{
  "bottleneck": "vq",
  "encoder_stem": "single",
  "decoder_blocks_per_level": 1
}
Rows from block 6 of the encoder, named by matrix and row number. Rows with one number belong to one channel. Each number is 200 + 40 x the weight over its row's rms, rounded and kept within 0 to 999. All counts start at 0. After the name is the row's rms in percent of the matrix's.
# convs0: first 3x3 conv, stride 2 (encoder.blocks.6.convs.0.weight, 384x192x3x3), inputs 121-131, a 3x3 kernel for each
# convs1: second 3x3 conv (encoder.blocks.6.convs.1.weight, 384x384x3x3, transposed), outputs 121-131, a 3x3 kernel for each
convs0.85,099,255,196,210,191,200,202,205,202,198,160,197,223,209,201,142,136,193,223,168,248,192,191,194,199,209,206,195,209,186,181,175,220,204,194,139,203,206,209,197,191,137,180,196,196,204,216,201,244,251,212,260,178,199,236,143,239,211,155,254,207,206,206,167,153,55,148,200,191,192,211,215,242,253,232,196,209,200,158,230,238,204,98,186,202,94,193,198,138,196,207,206,369,218,205,200,200,207,227,249
convs0.86,103,204,196,264,200,188,204,163,195,207,271,153,172,205,222,237,252,118,177,215,240,264,172,155,201,119,177,200,244,171,209,169,249,197,256,171,195,180,132,199,191,139,116,211,200,190,199,201,108,193,210,211,238,174,188,220,206,208,249,207,191,192,184,211,207,208,205,218,202,203,195,202,197,211,212,166,190,203,206,187,213,269,199,253,202,203,216,204,233,216,274,178,293,98,201,237,251,266,169,257
convs0.87,090,195,210,225,129,91,207,220,178,196,191,261,174,211,260,208,146,282,288,210,192,215,201,201,246,213,197,234,121,194,165,231,193,178,185,188,221,192,174,215,120,96,209,202,155,218,137,170,188,189,174,160,159,209,115,226,211,236,205,159,203,303,184,225,196,197,203,184,164,214,200,198,266,174,193,232,202,187,219,199,197,328,197,205,203,203,247,212,198,335,198,193,261,240,203,202,191,137,216,225
convs0.88,096,158,157,182,204,190,183,206,220,206,210,230,246,203,156,150,270,201,201,311,209,256,225,198,240,194,186,192,200,195,237,187,232,197,245,211,191,192,183,209,232,217,220,200,207,200,285,268,113,183,200,41,230,231,117,218,146,210,162,197,211,178,201,186,178,199,199,183,198,198,179,196,195,190,195,172,75,176,189,196,203,209,305,189,232,198,182,191,200,140,227,189,208,219,222,258,297,181,200,212
convs0.89,104,208,215,257,184,160,286,181,126,209,168,260,206,203,242,251,149,239,319,234,209,196,207,166,188,218,194,212,150,204,192,212,263,118,186,101,198,212,150,224,200,183,287,185,198,199,188,202,168,203,82,202,205,190,196,175,188,196,215,178,207,272,181,207,202,197,200,204,191,230,244,233,217,122,172,234,169,195,234,183,202,210,201,159,165,193,181,146,175,200,196,210,172,191,277,165,179,162,167,189
convs0.90,102,174,218,244,218,186,198,203,181,186,249,194,214,233,211,253,227,212,226,296,287,297,169,157,226,232,268,315,177,202,183,207,207,199,152,106,128,205,161,176,180,139,206,257,228,189,119,257,207,199,239,219,190,232,208,214,210,213,206,198,140,206,197,201,190,218,236,204,218,274,200,221,236,199,222,206,195,255,317,169,240,331,149,178,205,185,200,173,153,205,170,68,262,175,197,207,210,188,248,207
convs0.91,082,210,245,194,248,234,176,231,189,200,150,167,186,186,199,181,181,213,218,185,276,199,194,249,188,199,232,197,176,160,164,254,216,196,188,127,212,210,209,162,203,216,201,178,164,201,218,127,197,215,117,199,199,133,215,200,187,209,206,157,211,208,197,211,177,182,203,149,142,183,137,117,190,267,231,209,198,217,204,197,205,225,171,193,167,129,198,177,166,203,96,226,151,198,171,172,137,206,322,190
convs0.92,110,227,210,265,200,204,194,197,201,205,212,215,225,206,238,241,208,201,179,222,202,203,214,187,247,180,161,175,124,35,174,171,192,184,186,211,203,166,201,189,133,158,131,182,191,98,175,188,267,201,139,167,205,200,81,196,162,174,203,196,197,168,177,204,204,206,241,204,231,261,167,198,200,188,192,203,247,226,234,201,202,191,187,197,198,220,181,223,197,186,221,203,244,214,167,242,249,106,175,189
convs0.93,108,234,205,184,194,221,220,172,224,214,201,206,188,159,207,78,224,200,206,201,171,188,324,213,204,110,151,180,193,167,218,206,220,141,194,93,186,198,152,140,221,195,250,30,105,264,224,114,170,175,134,82,233,275,162,177,205,157,257,213,198,250,214,133,219,200,194,199,202,228,195,190,201,202,181,216,191,180,225,194,112,202,197,155,208,213,156,234,205,220,182,264,202,241,251,228,160,188,202,181
convs0.94,089,177,195,194,88,180,214,206,211,213,200,206,209,196,194,191,201,193,195,200,193,214,194,181,240,209,213,200,179,224,160,198,210,191,210,219,208,203,212,202,199,193,186,225,191,199,199,210,145,190,212,116,172,192,136,178,186,169,253,199,204,159,188,169,198,197,195,171,174,197,201,200,200,176,197,197,201,111,186,204,158,203,200,223,207,228,289,165,242,209,100,214,216,207,197,124,164,214,129,217
convs0.95,100,143,189,190,199,200,203,196,205,139,152,155,152,128,107,58,196,121,157,214,196,216,220,189,225,202,197,215,230,198,200,197,262,176,316,197,213,207,220,211,203,206,253,205,210,210,212,202,215,98,197,189,238,249,207,207,148,196,200,209,193,200,173,187,198,196,196,194,194,159,200,189,134,239,174,97,171,89,0,202,201,184,217,192,191,162,135,204,183,188,248,180,211,192,160,189,200,146,109,214
convs0.96,094,205,219,204,195,200,209,182,96,137,199,206,204,154,182,200,196,161,201,218,216,215,216,215,197,183,71,143,214,189,201,174,195,153,191,199,158,218,190,194,197,144,197,187,124,241,215,238,216,202,145,165,201,196,118,228,220,208,210,198,203,200,219,198,326,422,427,237,218,233,195,147,145,209,271,346,209,201,244,153,110,212,134,167,205,152,181,200,190,203,205,156,203,190,210,58,145,222,142,209
convs0.97,097,178,185,140,178,191,103,197,203,182,215,189,196,207,154,157,215,168,87,285,253,304,171,183,265,182,193,196,192,199,218,205,198,193,249,203,198,196,198,197,195,176,193,199,210,201,171,188,215,194,194,190,190,208,189,210,202,224,191,204,243,194,231,222,212,212,207,204,211,178,183,191,187,197,211,199,164,205,165,195,208,208,245,187,207,201,183,145,185,143,107,198,205,186,186,188,201,150,193,216
convs0.98,101,184,232,199,204,202,190,217,206,192,195,145,151,304,262,339,200,171,232,113,145,140,196,200,176,197,242,208,280,195,185,108,198,196,155,155,184,238,144,186,148,0,188,234,166,236,144,163,194,171,186,204,97,185,227,196,176,121,199,202,202,227,205,196,195,191,190,192,196,203,199,202,225,138,202,189,217,206,247,199,198,142,191,141,145,226,217,268,208,182,177,200,219,234,200,236,200,175,201,214
convs0.99,104,142,165,177,190,162,185,174,196,173,204,200,165,165,188,246,212,210,230,212,181,209,199,201,239,193,214,206,164,211,151,221,40,209,205,200,184,222,285,175,216,260,278,254,267,197,115,167,309,1,207,212,120,256,200,204,168,212,197,199,194,210,227,180,204,200,201,202,203,205,206,223,257,122,196,217,165,181,205,190,235,264,185,205,187,178,194,196,196,85,203,182,189,198,199,151,62,202,146,197
convs0.100,125,159,190,174,205,160,202,168,211,213,265,263,323,184,163,192,202,196,202,199,187,216,202,142,198,204,185,203,194,177,168,177,216,208,181,120,191,164,168,214,214,201,228,202,232,246,194,238,198,185,141,204,191,211,191,153,192,212,185,215,148,207,196,185,200,205,215,201,198,199,207,200,201,205,203,204,200,186,189,204,196,226,254,198,204,185,171,178,233,215,204,126,198,199,160,197,201,148,185,183
convs0.101,107,201,220,211,204,188,198,203,202,158,209,208,120,122,191,193,15,178,168,194,198,203,261,177,200,175,182,195,143,200,102,200,213,162,272,185,191,227,199,171,251,215,202,196,218,204,199,202,180,179,160,199,198,212,177,158,184,201,217,254,186,202,150,155,201,200,226,198,196,240,207,200,200,197,197,201,197,192,199,201,198,195,196,246,175,206,197,118,131,204,190,223,193,258,249,199,196,204,150,180
convs0.102,110,202,213,186,184,198,183,209,218,183,164,170,214,63,142,136,97,157,216,180,193,202,346,198,194,216,197,207,195,205,105,230,200,168,200,204,200,128,150,205,257,261,245,106,200,178,194,108,206,116,154,141,194,256,224,193,199,207,210,201,194,236,193,169,209,205,199,198,200,203,204,200,200,167,220,227,198,181,205,208,189,193,199,214,208,233,179,148,131,196,203,293,224,230,323,196,198,200,159,200
convs0.103,068,200,195,212,207,206,300,208,200,230,201,211,199,207,218,227,237,201,222,185,193,197,186,230,208,197,202,195,199,219,225,254,201,200,204,206,214,191,206,197,196,195,186,188,198,198,202,207,220,197,200,202,205,203,200,200,198,200,201,23,203,225,198,200,145,115,24,167,0,0,190,0,0,207,214,200,243,125,199,201,194,195,195,204,210,206,211,227,200,204,201,207,193,200,128,211,290,126,243,183
convs0.104,090,212,202,202,204,122,206,203,231,217,218,210,253,241,199,206,219,201,266,205,263,221,282,224,194,195,201,191,213,225,224,163,188,193,164,117,146,245,209,200,205,150,203,205,197,197,203,215,194,208,204,198,216,217,169,194,199,182,199,204,200,185,197,169,199,198,200,200,198,199,208,202,200,210,136,114,211,63,135,202,116,112,212,202,210,210,257,152,229,199,124,198,183,194,203,35,164,200,191,217
convs0.105,081,200,217,295,195,279,371,179,195,260,173,173,196,183,180,189,204,201,206,175,204,178,180,204,163,187,198,147,190,199,196,196,217,230,232,208,188,214,222,193,230,222,152,203,224,200,217,211,220,205,200,251,262,233,205,225,209,234,185,148,235,207,197,205,195,181,73,199,145,26,204,139,28,225,198,257,220,191,200,210,198,189,196,208,193,199,201,192,202,199,194,229,240,217,190,163,200,185,224,171
convs0.106,100,191,159,159,204,109,132,208,200,203,175,201,208,199,187,223,186,191,190,219,254,209,143,202,251,200,213,192,211,176,226,290,187,201,200,137,259,179,200,201,179,39,26,175,87,112,234,240,238,244,225,180,209,190,171,171,145,187,202,167,227,197,200,189,204,209,214,194,183,193,173,161,164,280,210,254,212,201,199,195,201,206,197,187,196,196,199,195,141,162,193,211,185,198,160,205,205,194,205,159
convs0.107,085,201,204,192,202,201,211,156,192,149,200,192,204,178,192,187,197,214,270,166,155,102,221,201,191,266,231,232,214,188,156,151,187,197,196,202,199,179,192,202,194,192,200,215,195,206,213,194,199,211,295,223,215,198,196,189,217,180,248,255,220,207,239,205,168,167,175,125,155,137,82,96,114,277,202,242,207,198,204,207,198,213,233,190,196,201,200,201,246,230,241,221,189,245,226,218,206,252,233,272
convs0.108,084,183,203,262,132,193,213,139,133,192,98,199,108,176,194,178,153,357,209,149,155,96,196,184,217,208,210,221,199,214,100,208,223,223,198,215,206,189,85,132,208,234,203,164,176,194,188,200,203,194,179,210,222,210,303,205,197,196,135,234,215,212,218,202,201,200,198,203,201,201,204,201,200,190,202,203,205,219,261,192,202,201,110,202,204,144,191,210,190,197,234,183,209,196,217,198,193,164,199,184
convs0.109,107,176,193,188,157,206,191,207,250,210,267,199,237,207,173,208,201,191,236,234,234,287,216,202,265,195,200,191,121,247,162,178,196,198,200,208,204,276,181,181,184,148,307,209,198,236,198,186,251,200,211,194,160,206,196,188,137,170,208,206,248,203,198,203,212,204,197,203,202,200,202,217,197,226,213,237,212,223,199,216,274,200,232,213,261,232,239,200,238,193,179,189,229,200,180,212,207,180,216,182
convs0.110,110,158,188,198,121,130,215,191,177,212,171,71,135,222,185,192,212,156,211,229,267,199,218,194,169,211,161,186,200,167,102,201,199,200,251,238,163,195,232,201,172,212,202,231,240,224,199,225,171,144,220,204,163,268,192,126,215,239,223,211,197,233,194,198,211,204,214,136,203,248,141,203,286,198,126,195,206,106,241,217,202,314,199,213,198,234,203,185,239,211,191,202,197,204,274,191,201,169,215,242
convs0.111,098,198,212,221,202,199,209,206,209,237,199,179,201,214,129,221,206,160,184,247,288,268,198,147,242,201,257,266,171,125,206,237,219,257,188,201,181,205,206,210,153,143,218,163,172,199,174,200,151,205,266,170,202,259,192,226,240,226,220,202,207,191,187,204,214,212,215,229,205,243,258,302,307,176,181,160,185,200,197,195,217,173,202,197,196,222,271,194,233,235,186,199,210,202,219,213,280,217,255,235
convs0.112,105,198,200,197,198,200,187,193,200,153,206,224,207,207,244,221,187,227,207,177,201,167,326,272,259,194,168,221,289,256,148,191,206,203,218,210,272,199,209,197,196,198,233,186,186,201,75,169,349,48,199,279,201,245,253,218,207,200,247,200,232,215,215,197,205,194,131,212,201,193,216,201,199,196,178,201,217,201,208,230,171,175,188,207,172,193,220,195,197,219,276,151,197,205,175,205,184,202,163,162
convs0.113,093,270,245,222,349,360,186,330,207,180,189,206,201,195,211,208,183,210,249,163,225,202,202,254,171,191,197,195,196,135,194,237,199,197,151,100,170,216,229,189,198,236,202,122,191,188,235,172,184,206,106,201,207,161,207,200,199,220,202,107,173,200,196,206,141,190,198,169,188,189,167,155,174,188,207,209,153,199,199,203,201,200,193,192,195,201,227,198,198,256,197,264,228,212,201,192,208,207,192,203
convs0.114,078,201,177,208,195,190,304,202,200,307,202,216,199,210,218,235,244,203,209,187,195,197,194,211,213,197,201,194,201,225,275,206,198,198,215,219,200,123,217,198,197,200,200,186,200,109,200,210,214,197,200,201,221,214,200,251,203,200,194,97,219,209,200,214,203,201,201,201,145,54,201,92,33,203,206,204,243,186,200,204,192,174,197,209,200,214,203,222,202,211,219,204,211,205,167,198,294,161,202,170
convs0.115,098,203,276,204,208,215,214,215,219,237,132,201,168,195,200,220,189,240,149,215,184,201,195,236,174,181,220,146,181,193,155,203,247,196,214,146,279,151,182,207,132,0,186,181,0,193,140,168,234,80,177,227,55,188,230,155,167,185,170,200,197,224,198,204,231,203,204,210,199,225,200,138,211,204,202,204,229,152,214,211,81,103,203,255,202,170,249,200,206,355,247,229,204,200,224,195,203,223,252,181
convs0.116,110,204,204,216,201,206,215,206,190,201,197,182,203,232,191,203,257,187,181,222,172,161,213,200,205,245,215,188,217,204,208,210,98,165,202,203,207,174,206,199,204,252,194,213,198,196,197,316,200,217,230,204,197,208,222,273,204,236,204,80,217,210,202,210,199,202,198,224,236,208,201,218,209,172,192,194,195,201,211,203,181,201,198,198,202,241,184,197,203,180,202,188,184,185,198,63,160,186,121,170
convs0.117,101,204,229,185,177,198,201,138,179,211,202,190,185,128,191,172,194,199,164,190,195,184,231,227,202,213,196,207,226,227,201,161,165,201,247,197,201,193,273,214,193,198,218,181,225,201,107,189,380,165,199,194,179,259,168,251,229,215,208,198,202,243,198,229,198,193,199,197,204,203,203,201,199,209,126,197,174,208,194,175,203,119,184,197,176,219,195,213,208,217,218,190,200,273,218,98,203,155,179,303
convs0.118,106,212,198,163,274,123,160,204,50,198,193,200,181,258,212,248,199,193,205,203,181,209,203,191,200,230,226,275,187,236,226,234,39,200,215,210,240,75,204,192,167,129,203,189,195,189,267,194,199,199,219,206,224,208,185,200,198,214,180,0,240,181,194,263,193,191,192,214,195,124,244,198,161,201,223,221,303,204,157,290,201,207,208,200,207,220,193,198,179,158,192,198,211,204,243,171,217,250,199,191
convs0.119,097,209,204,218,216,178,188,229,188,199,209,123,198,282,226,228,190,210,196,197,215,180,167,184,366,226,137,191,222,140,229,168,202,158,205,210,292,206,172,199,197,143,165,216,196,96,200,202,279,214,194,224,216,202,119,201,204,186,205,206,209,212,92,189,195,204,156,218,202,188,250,227,213,182,204,133,201,199,211,223,206,163,189,151,193,195,199,197,200,243,216,192,233,245,157,278,250,239,185,230
convs1.85,100,106,203,108,136,200,127,93,132,174,211,142,138,216,203,201,202,155,174,112,221,125,211,210,212,170,145,176,191,198,192,217,227,215,196,63,186,204,191,160,197,215,162,240,187,162,216,224,190,197,178,100,199,131,195,197,248,198,179,248,108,171,161,197,179,191,203,192,167,179,190,291,194,216,210,206,209,165,200,200,209,194,173,189,176,205,196,176,259,218,214,186,189,183,205,181,210,298,211,205
convs1.86,102,204,195,130,167,204,146,204,161,168,225,210,203,210,142,209,214,254,179,260,196,230,224,201,151,231,199,214,219,194,143,205,188,176,208,202,201,178,178,183,202,206,214,185,191,202,170,164,211,152,226,183,176,217,208,194,215,262,110,186,203,182,292,229,229,207,188,193,200,234,205,198,192,194,189,197,215,183,152,195,223,206,198,182,209,214,236,234,187,33,195,200,249,233,217,215,255,229,195,206
convs1.87,085,198,218,207,202,209,204,217,211,241,214,180,211,140,300,162,215,205,197,266,197,206,199,206,221,206,176,237,188,190,171,192,150,122,176,181,161,197,166,185,226,199,264,257,226,219,195,204,203,208,207,250,256,204,260,240,244,151,200,191,194,212,132,195,182,183,209,210,168,206,199,220,199,212,222,232,149,233,235,192,239,208,265,272,221,216,318,247,209,213,200,141,192,120,226,202,209,207,335,324
convs1.88,091,199,205,210,201,199,208,204,188,211,198,234,195,254,227,227,254,226,200,210,201,171,236,199,169,216,185,91,192,194,198,193,196,187,205,199,198,149,118,163,242,226,163,204,220,190,176,199,155,201,195,199,193,227,179,167,301,226,177,249,194,203,181,200,206,228,170,195,199,202,201,163,199,200,204,193,207,199,203,212,203,214,106,180,174,151,204,173,149,138,128,202,191,202,174,133,172,195,179,164
convs1.89,108,204,213,201,207,218,207,228,217,220,195,204,189,157,252,190,201,173,180,182,171,216,166,197,237,184,209,207,159,180,198,105,179,230,190,175,226,219,216,174,200,298,192,250,229,208,199,202,195,184,263,212,197,140,184,242,210,231,202,204,195,225,186,198,204,223,204,196,0,163,184,213,202,210,243,205,206,201,249,200,203,210,234,200,181,224,193,208,207,210,201,180,180,194,268,190,254,202,222,228
convs1.90,103,163,179,173,182,199,229,173,171,173,221,256,206,314,209,310,206,208,203,195,135,167,217,174,181,138,194,175,139,213,165,199,205,195,199,194,178,200,217,224,259,213,236,177,212,247,207,218,197,201,198,205,226,260,178,187,215,237,295,231,177,291,201,238,218,208,214,198,200,232,211,196,223,239,231,198,231,198,197,200,224,191,187,217,286,167,188,194,259,219,186,240,193,92,265,206,213,377,292,205
convs1.91,092,85,156,103,153,190,91,21,112,47,224,204,205,229,239,210,212,217,188,185,210,204,201,129,203,200,189,203,203,215,198,208,0,44,199,200,204,203,172,129,194,146,125,194,197,193,205,156,168,214,147,122,206,167,201,204,249,237,208,200,208,218,197,207,199,200,199,200,196,212,200,199,200,192,200,198,191,232,199,201,193,198,296,214,225,285,214,208,266,239,204,228,222,221,254,206,212,253,210,206
convs1.92,103,202,199,208,193,201,204,199,198,202,280,208,199,210,123,72,216,344,192,205,265,220,139,160,0,206,236,190,192,174,180,177,203,201,205,195,216,223,156,184,180,126,175,238,240,211,202,178,188,203,203,173,211,202,203,192,221,205,199,209,256,166,202,197,175,206,203,225,201,244,204,107,202,203,210,201,202,198,184,198,202,205,177,237,192,162,201,180,158,140,167,202,237,311,197,198,195,205,208,193
convs1.93,100,206,206,205,144,172,203,211,170,189,202,214,158,69,238,184,194,192,188,198,282,199,195,210,263,191,215,208,191,165,176,140,159,180,200,218,221,201,161,182,147,187,98,207,187,149,199,197,193,210,207,167,200,154,204,206,217,179,231,304,206,190,178,171,193,196,214,208,190,216,201,184,195,200,213,196,144,205,213,226,212,201,201,205,201,208,175,192,226,185,195,198,196,185,173,196,159,99,161,201
convs1.94,086,208,222,264,209,200,218,270,245,271,221,214,208,197,204,68,196,184,205,190,173,183,197,256,101,160,137,205,188,199,194,199,272,198,198,208,203,156,88,180,212,196,204,188,139,193,211,192,198,215,213,259,200,203,239,170,176,191,214,289,223,196,221,157,195,176,196,137,207,213,195,202,183,179,152,196,185,200,198,193,218,200,201,179,151,159,211,87,210,211,56,192,225,219,191,201,206,198,198,234
convs1.95,096,214,200,206,200,198,199,206,200,198,49,118,170,139,146,202,132,202,175,154,177,203,162,275,223,168,170,201,209,196,201,173,200,199,199,191,210,132,100,160,171,207,161,193,215,174,184,194,88,172,200,172,160,181,147,237,219,220,256,419,208,200,149,205,196,224,205,173,177,194,186,181,191,156,206,158,202,204,199,188,203,182,203,173,214,211,151,172,211,188,194,231,201,237,204,203,228,96,136,168
convs1.96,107,163,41,111,179,171,131,185,196,164,185,184,179,238,214,219,252,244,246,201,198,191,184,215,199,230,270,213,189,172,194,164,200,190,200,197,196,200,147,197,204,208,250,220,215,225,184,169,178,185,170,213,203,194,199,221,203,217,212,201,236,180,199,192,201,259,198,191,192,163,185,98,176,216,261,236,211,200,200,233,179,235,175,186,190,168,219,264,166,180,251,203,157,184,206,209,179,200,187,192
convs1.97,106,202,174,182,186,159,192,143,175,186,178,192,181,203,206,262,193,211,223,197,209,245,193,271,201,200,204,200,199,214,204,216,163,210,247,229,240,193,205,189,250,221,150,189,249,188,136,165,129,148,154,180,103,133,184,198,188,200,196,192,135,174,159,114,198,177,188,199,213,193,208,210,188,203,195,175,199,260,208,191,198,191,203,154,189,198,222,138,178,144,183,201,178,192,171,200,188,149,156,98
convs1.98,109,208,198,228,199,204,197,200,197,179,197,61,192,296,208,230,186,149,167,200,141,202,262,309,199,182,200,54,188,194,219,208,174,210,204,202,177,185,220,196,208,189,258,174,245,97,198,195,205,204,204,240,192,201,164,198,138,217,125,378,132,198,161,205,195,232,196,194,177,195,200,286,231,207,199,200,194,206,216,201,198,174,174,252,251,199,158,222,185,133,199,228,152,92,131,234,202,217,188,248
convs1.99,098,199,200,199,205,200,167,214,194,163,188,159,200,191,210,202,169,201,197,197,159,181,194,227,149,180,210,296,128,198,198,174,225,152,199,225,180,232,130,212,190,200,384,210,177,191,208,172,201,180,203,342,193,183,217,216,185,203,305,216,230,218,199,194,200,227,197,251,124,200,232,187,203,214,167,198,191,163,202,201,243,235,250,341,194,191,226,180,298,276,194,162,200,88,204,222,177,203,208,200
convs1.100,108,202,202,213,204,199,205,204,202,204,193,225,200,181,225,146,207,208,200,211,201,210,197,257,160,204,186,191,200,195,182,192,194,194,182,173,203,203,245,210,204,338,194,222,241,201,199,165,204,203,438,202,201,203,197,208,172,201,186,191,224,239,198,219,199,195,205,201,127,197,204,199,196,201,214,203,217,202,209,199,203,196,215,165,151,220,163,199,205,128,153,125,21,182,204,189,190,192,206,240
convs1.101,106,197,200,196,129,273,188,140,163,174,207,150,196,228,200,184,208,155,152,244,69,145,160,211,183,178,188,201,194,182,205,177,222,225,204,192,196,204,187,203,202,202,269,198,171,203,197,195,189,127,198,226,198,92,200,224,229,200,119,236,194,193,187,185,200,246,179,214,36,201,165,261,198,209,200,202,207,189,196,200,238,189,185,194,189,217,192,236,228,228,197,131,199,201,204,167,241,182,213,184
convs1.102,102,197,199,202,195,195,200,224,189,176,183,116,209,3,200,303,51,199,165,219,213,194,178,150,203,161,160,244,189,154,218,138,135,181,223,202,199,201,204,208,156,129,170,203,170,164,205,215,198,201,206,254,200,198,154,230,204,203,243,259,233,225,178,204,200,219,201,223,201,221,204,201,213,191,187,207,136,172,199,178,201,211,233,263,200,219,176,168,272,181,244,201,204,199,181,203,217,199,184,168
convs1.103,112,151,173,106,191,115,171,148,115,67,201,203,203,203,145,202,193,196,202,202,206,207,203,203,199,198,200,212,224,201,230,210,0,207,217,203,206,194,182,152,200,192,157,179,187,159,202,202,202,201,159,200,202,203,201,194,199,195,205,207,202,183,199,178,199,199,197,200,292,200,200,200,200,171,196,180,189,200,200,186,198,196,218,208,228,225,212,199,257,223,200,201,210,201,208,204,200,221,222,233
convs1.104,092,237,202,271,199,200,199,242,206,308,224,197,216,200,279,192,205,209,201,150,204,74,219,298,164,153,139,88,201,200,201,200,234,199,190,191,200,275,175,240,188,195,189,229,179,184,202,200,199,207,199,200,198,201,201,182,217,211,200,247,199,212,201,195,197,185,212,197,82,209,215,206,219,195,181,200,178,199,204,198,202,204,252,197,146,213,188,116,198,180,108,212,284,327,184,201,199,104,158,188
convs1.105,096,155,133,55,117,107,191,120,114,83,211,200,195,200,160,204,205,198,202,197,207,220,202,156,273,200,215,283,213,204,214,35,2,231,203,198,200,192,188,119,195,181,153,154,191,148,204,200,203,148,207,188,198,187,195,200,195,194,241,203,204,199,201,192,199,200,189,225,206,184,200,201,196,167,199,185,184,277,131,197,198,166,216,250,291,210,212,199,233,227,233,207,222,158,205,202,199,203,227,195
convs1.106,103,166,201,211,188,169,198,156,194,195,199,184,198,186,154,215,164,160,168,183,166,206,192,222,195,178,178,126,194,200,196,241,111,154,247,248,204,192,168,84,185,205,144,198,195,161,199,176,189,226,76,201,218,201,210,179,245,198,205,266,191,245,193,215,199,197,180,187,344,183,191,198,196,88,191,193,111,200,201,198,180,202,328,209,198,268,208,149,253,242,199,195,196,246,155,202,234,212,208,218
convs1.107,088,239,226,224,212,210,202,223,223,215,181,162,170,173,149,188,202,151,145,196,194,152,202,199,163,189,210,170,204,199,200,201,199,199,200,199,200,201,217,203,210,204,197,197,233,204,203,216,210,201,215,224,201,242,212,163,185,121,224,202,202,207,213,195,198,200,195,200,199,199,195,201,202,198,198,198,195,194,195,199,197,195,203,60,0,195,48,0,219,129,0,145,193,232,104,198,223,138,160,199
convs1.108,092,208,202,202,205,203,200,217,201,202,220,173,193,235,196,178,229,185,194,193,138,108,191,198,147,192,200,144,183,192,195,156,202,196,163,197,192,226,209,193,217,197,200,230,235,193,220,207,255,209,197,322,286,277,326,196,198,227,188,198,201,208,214,216,187,183,186,181,183,181,197,198,214,217,235,230,232,109,236,217,220,229,180,198,185,172,180,182,205,205,145,147,182,89,204,201,188,204,215,208
convs1.109,102,180,169,195,115,190,168,167,182,197,306,217,261,247,0,234,244,157,264,223,199,160,156,182,205,201,181,229,182,194,174,197,188,206,197,183,205,123,124,185,221,159,168,194,183,210,199,169,203,197,196,203,238,197,221,200,208,197,151,144,181,223,187,238,231,225,177,199,202,199,151,199,149,182,173,186,204,141,194,166,200,194,168,168,231,144,188,201,161,204,178,187,170,196,227,108,211,205,221,223
convs1.110,102,215,193,201,202,198,166,222,204,193,228,131,239,250,251,108,210,203,185,155,188,208,209,239,204,163,201,242,194,198,206,199,190,182,192,199,171,194,198,195,261,174,284,220,267,210,199,198,208,169,202,280,179,221,199,212,198,201,160,138,161,149,185,150,203,248,196,198,170,230,179,135,204,249,184,189,210,203,203,223,202,196,166,200,195,193,327,192,175,273,195,172,194,151,217,211,215,223,216,155
convs1.111,092,196,179,162,192,190,172,194,171,176,237,221,220,222,206,202,232,227,221,293,284,247,247,200,193,241,199,225,194,204,197,203,133,201,200,200,203,197,236,212,204,224,200,184,227,234,195,190,197,203,202,200,199,189,199,214,202,201,199,162,179,192,136,180,200,176,168,192,200,190,205,212,200,191,181,185,200,206,194,182,202,197,186,195,208,99,172,222,114,164,154,210,183,124,207,200,186,249,216,204
convs1.112,104,203,205,201,194,204,202,199,215,200,193,22,148,196,189,158,201,219,172,189,75,108,202,198,141,264,200,162,175,173,205,189,199,198,209,209,191,227,215,195,154,269,216,222,219,200,195,204,227,213,214,207,195,166,213,203,207,207,198,298,203,196,217,190,159,213,171,187,196,199,206,220,169,255,208,221,198,192,209,182,200,192,291,202,214,212,201,196,258,182,169,187,209,179,98,187,185,198,206,196
convs1.113,098,135,139,147,174,123,111,119,127,97,213,200,207,203,205,198,211,203,207,174,197,208,185,202,202,194,198,264,211,210,205,205,0,73,216,201,206,199,188,192,187,186,212,186,177,191,202,202,206,203,185,204,205,200,204,199,202,205,174,194,187,194,198,203,200,200,200,200,200,200,200,200,200,183,200,200,172,214,202,175,196,199,205,221,268,211,203,231,200,211,218,212,215,206,270,209,268,340,275,268
convs1.114,105,199,165,134,182,119,200,163,171,80,200,200,202,197,202,203,198,200,201,197,195,199,200,201,199,196,201,206,203,201,221,205,0,209,223,209,212,202,186,184,204,206,164,183,205,178,201,201,200,199,157,199,201,203,201,199,199,199,232,205,202,200,203,206,200,199,195,201,280,190,200,199,194,196,199,173,199,281,155,181,197,187,209,217,244,211,208,198,239,234,201,207,217,201,200,217,200,241,243,226
convs1.115,096,111,153,173,161,198,130,148,136,96,221,151,204,260,81,261,199,204,205,208,178,217,212,277,242,221,201,214,204,209,258,206,35,215,186,196,213,196,159,214,183,201,285,198,185,111,191,197,201,205,37,196,205,208,209,185,219,206,205,217,101,179,150,159,180,203,206,199,204,201,199,199,190,200,211,195,177,195,198,201,171,188,256,229,204,196,121,187,231,186,207,211,224,166,200,221,135,256,211,200
convs1.116,091,199,200,201,169,185,170,198,201,201,133,218,227,203,191,213,196,206,219,123,176,225,179,202,196,196,192,206,192,211,179,200,210,203,214,143,200,204,325,240,186,191,195,180,204,227,203,319,249,143,200,242,189,202,231,171,193,187,211,235,219,201,196,182,199,193,193,200,170,206,201,204,155,172,211,200,174,207,195,196,195,203,238,214,202,191,199,283,205,291,197,202,173,93,197,223,212,258,203,180
convs1.117,097,214,210,221,199,210,233,201,199,194,258,150,225,167,189,232,204,207,202,180,164,197,150,164,201,181,253,197,193,166,205,168,190,199,192,202,206,244,182,233,193,83,190,196,207,196,198,191,220,200,193,213,200,217,192,209,191,201,195,160,256,243,364,225,182,212,220,195,203,202,198,191,215,253,186,247,186,198,195,200,194,194,178,198,189,205,188,204,232,242,247,190,160,196,144,234,189,185,182,223
convs1.118,109,211,185,200,205,217,209,205,200,201,166,208,203,148,201,164,154,151,192,160,113,187,119,203,192,196,113,113,197,218,195,224,116,209,196,209,202,190,155,158,209,184,199,136,228,189,194,178,127,197,202,199,203,187,201,207,199,197,186,188,166,239,200,245,198,175,164,200,198,174,177,200,200,203,147,102,201,301,142,172,206,205,329,179,169,212,211,200,270,218,195,198,200,212,202,201,188,190,218,245
convs1.119,097,191,199,191,188,201,169,179,179,203,214,267,191,191,164,124,202,198,196,217,201,198,232,86,113,266,194,197,206,218,195,197,200,193,226,196,201,187,198,189,90,177,43,204,198,184,202,238,213,202,208,192,183,200,205,162,299,201,181,193,208,182,322,204,169,194,218,201,209,215,196,185,183,211,191,216,211,206,185,202,189,191,157,256,197,145,265,200,137,178,138,271,201,221,201,233,261,151,162,201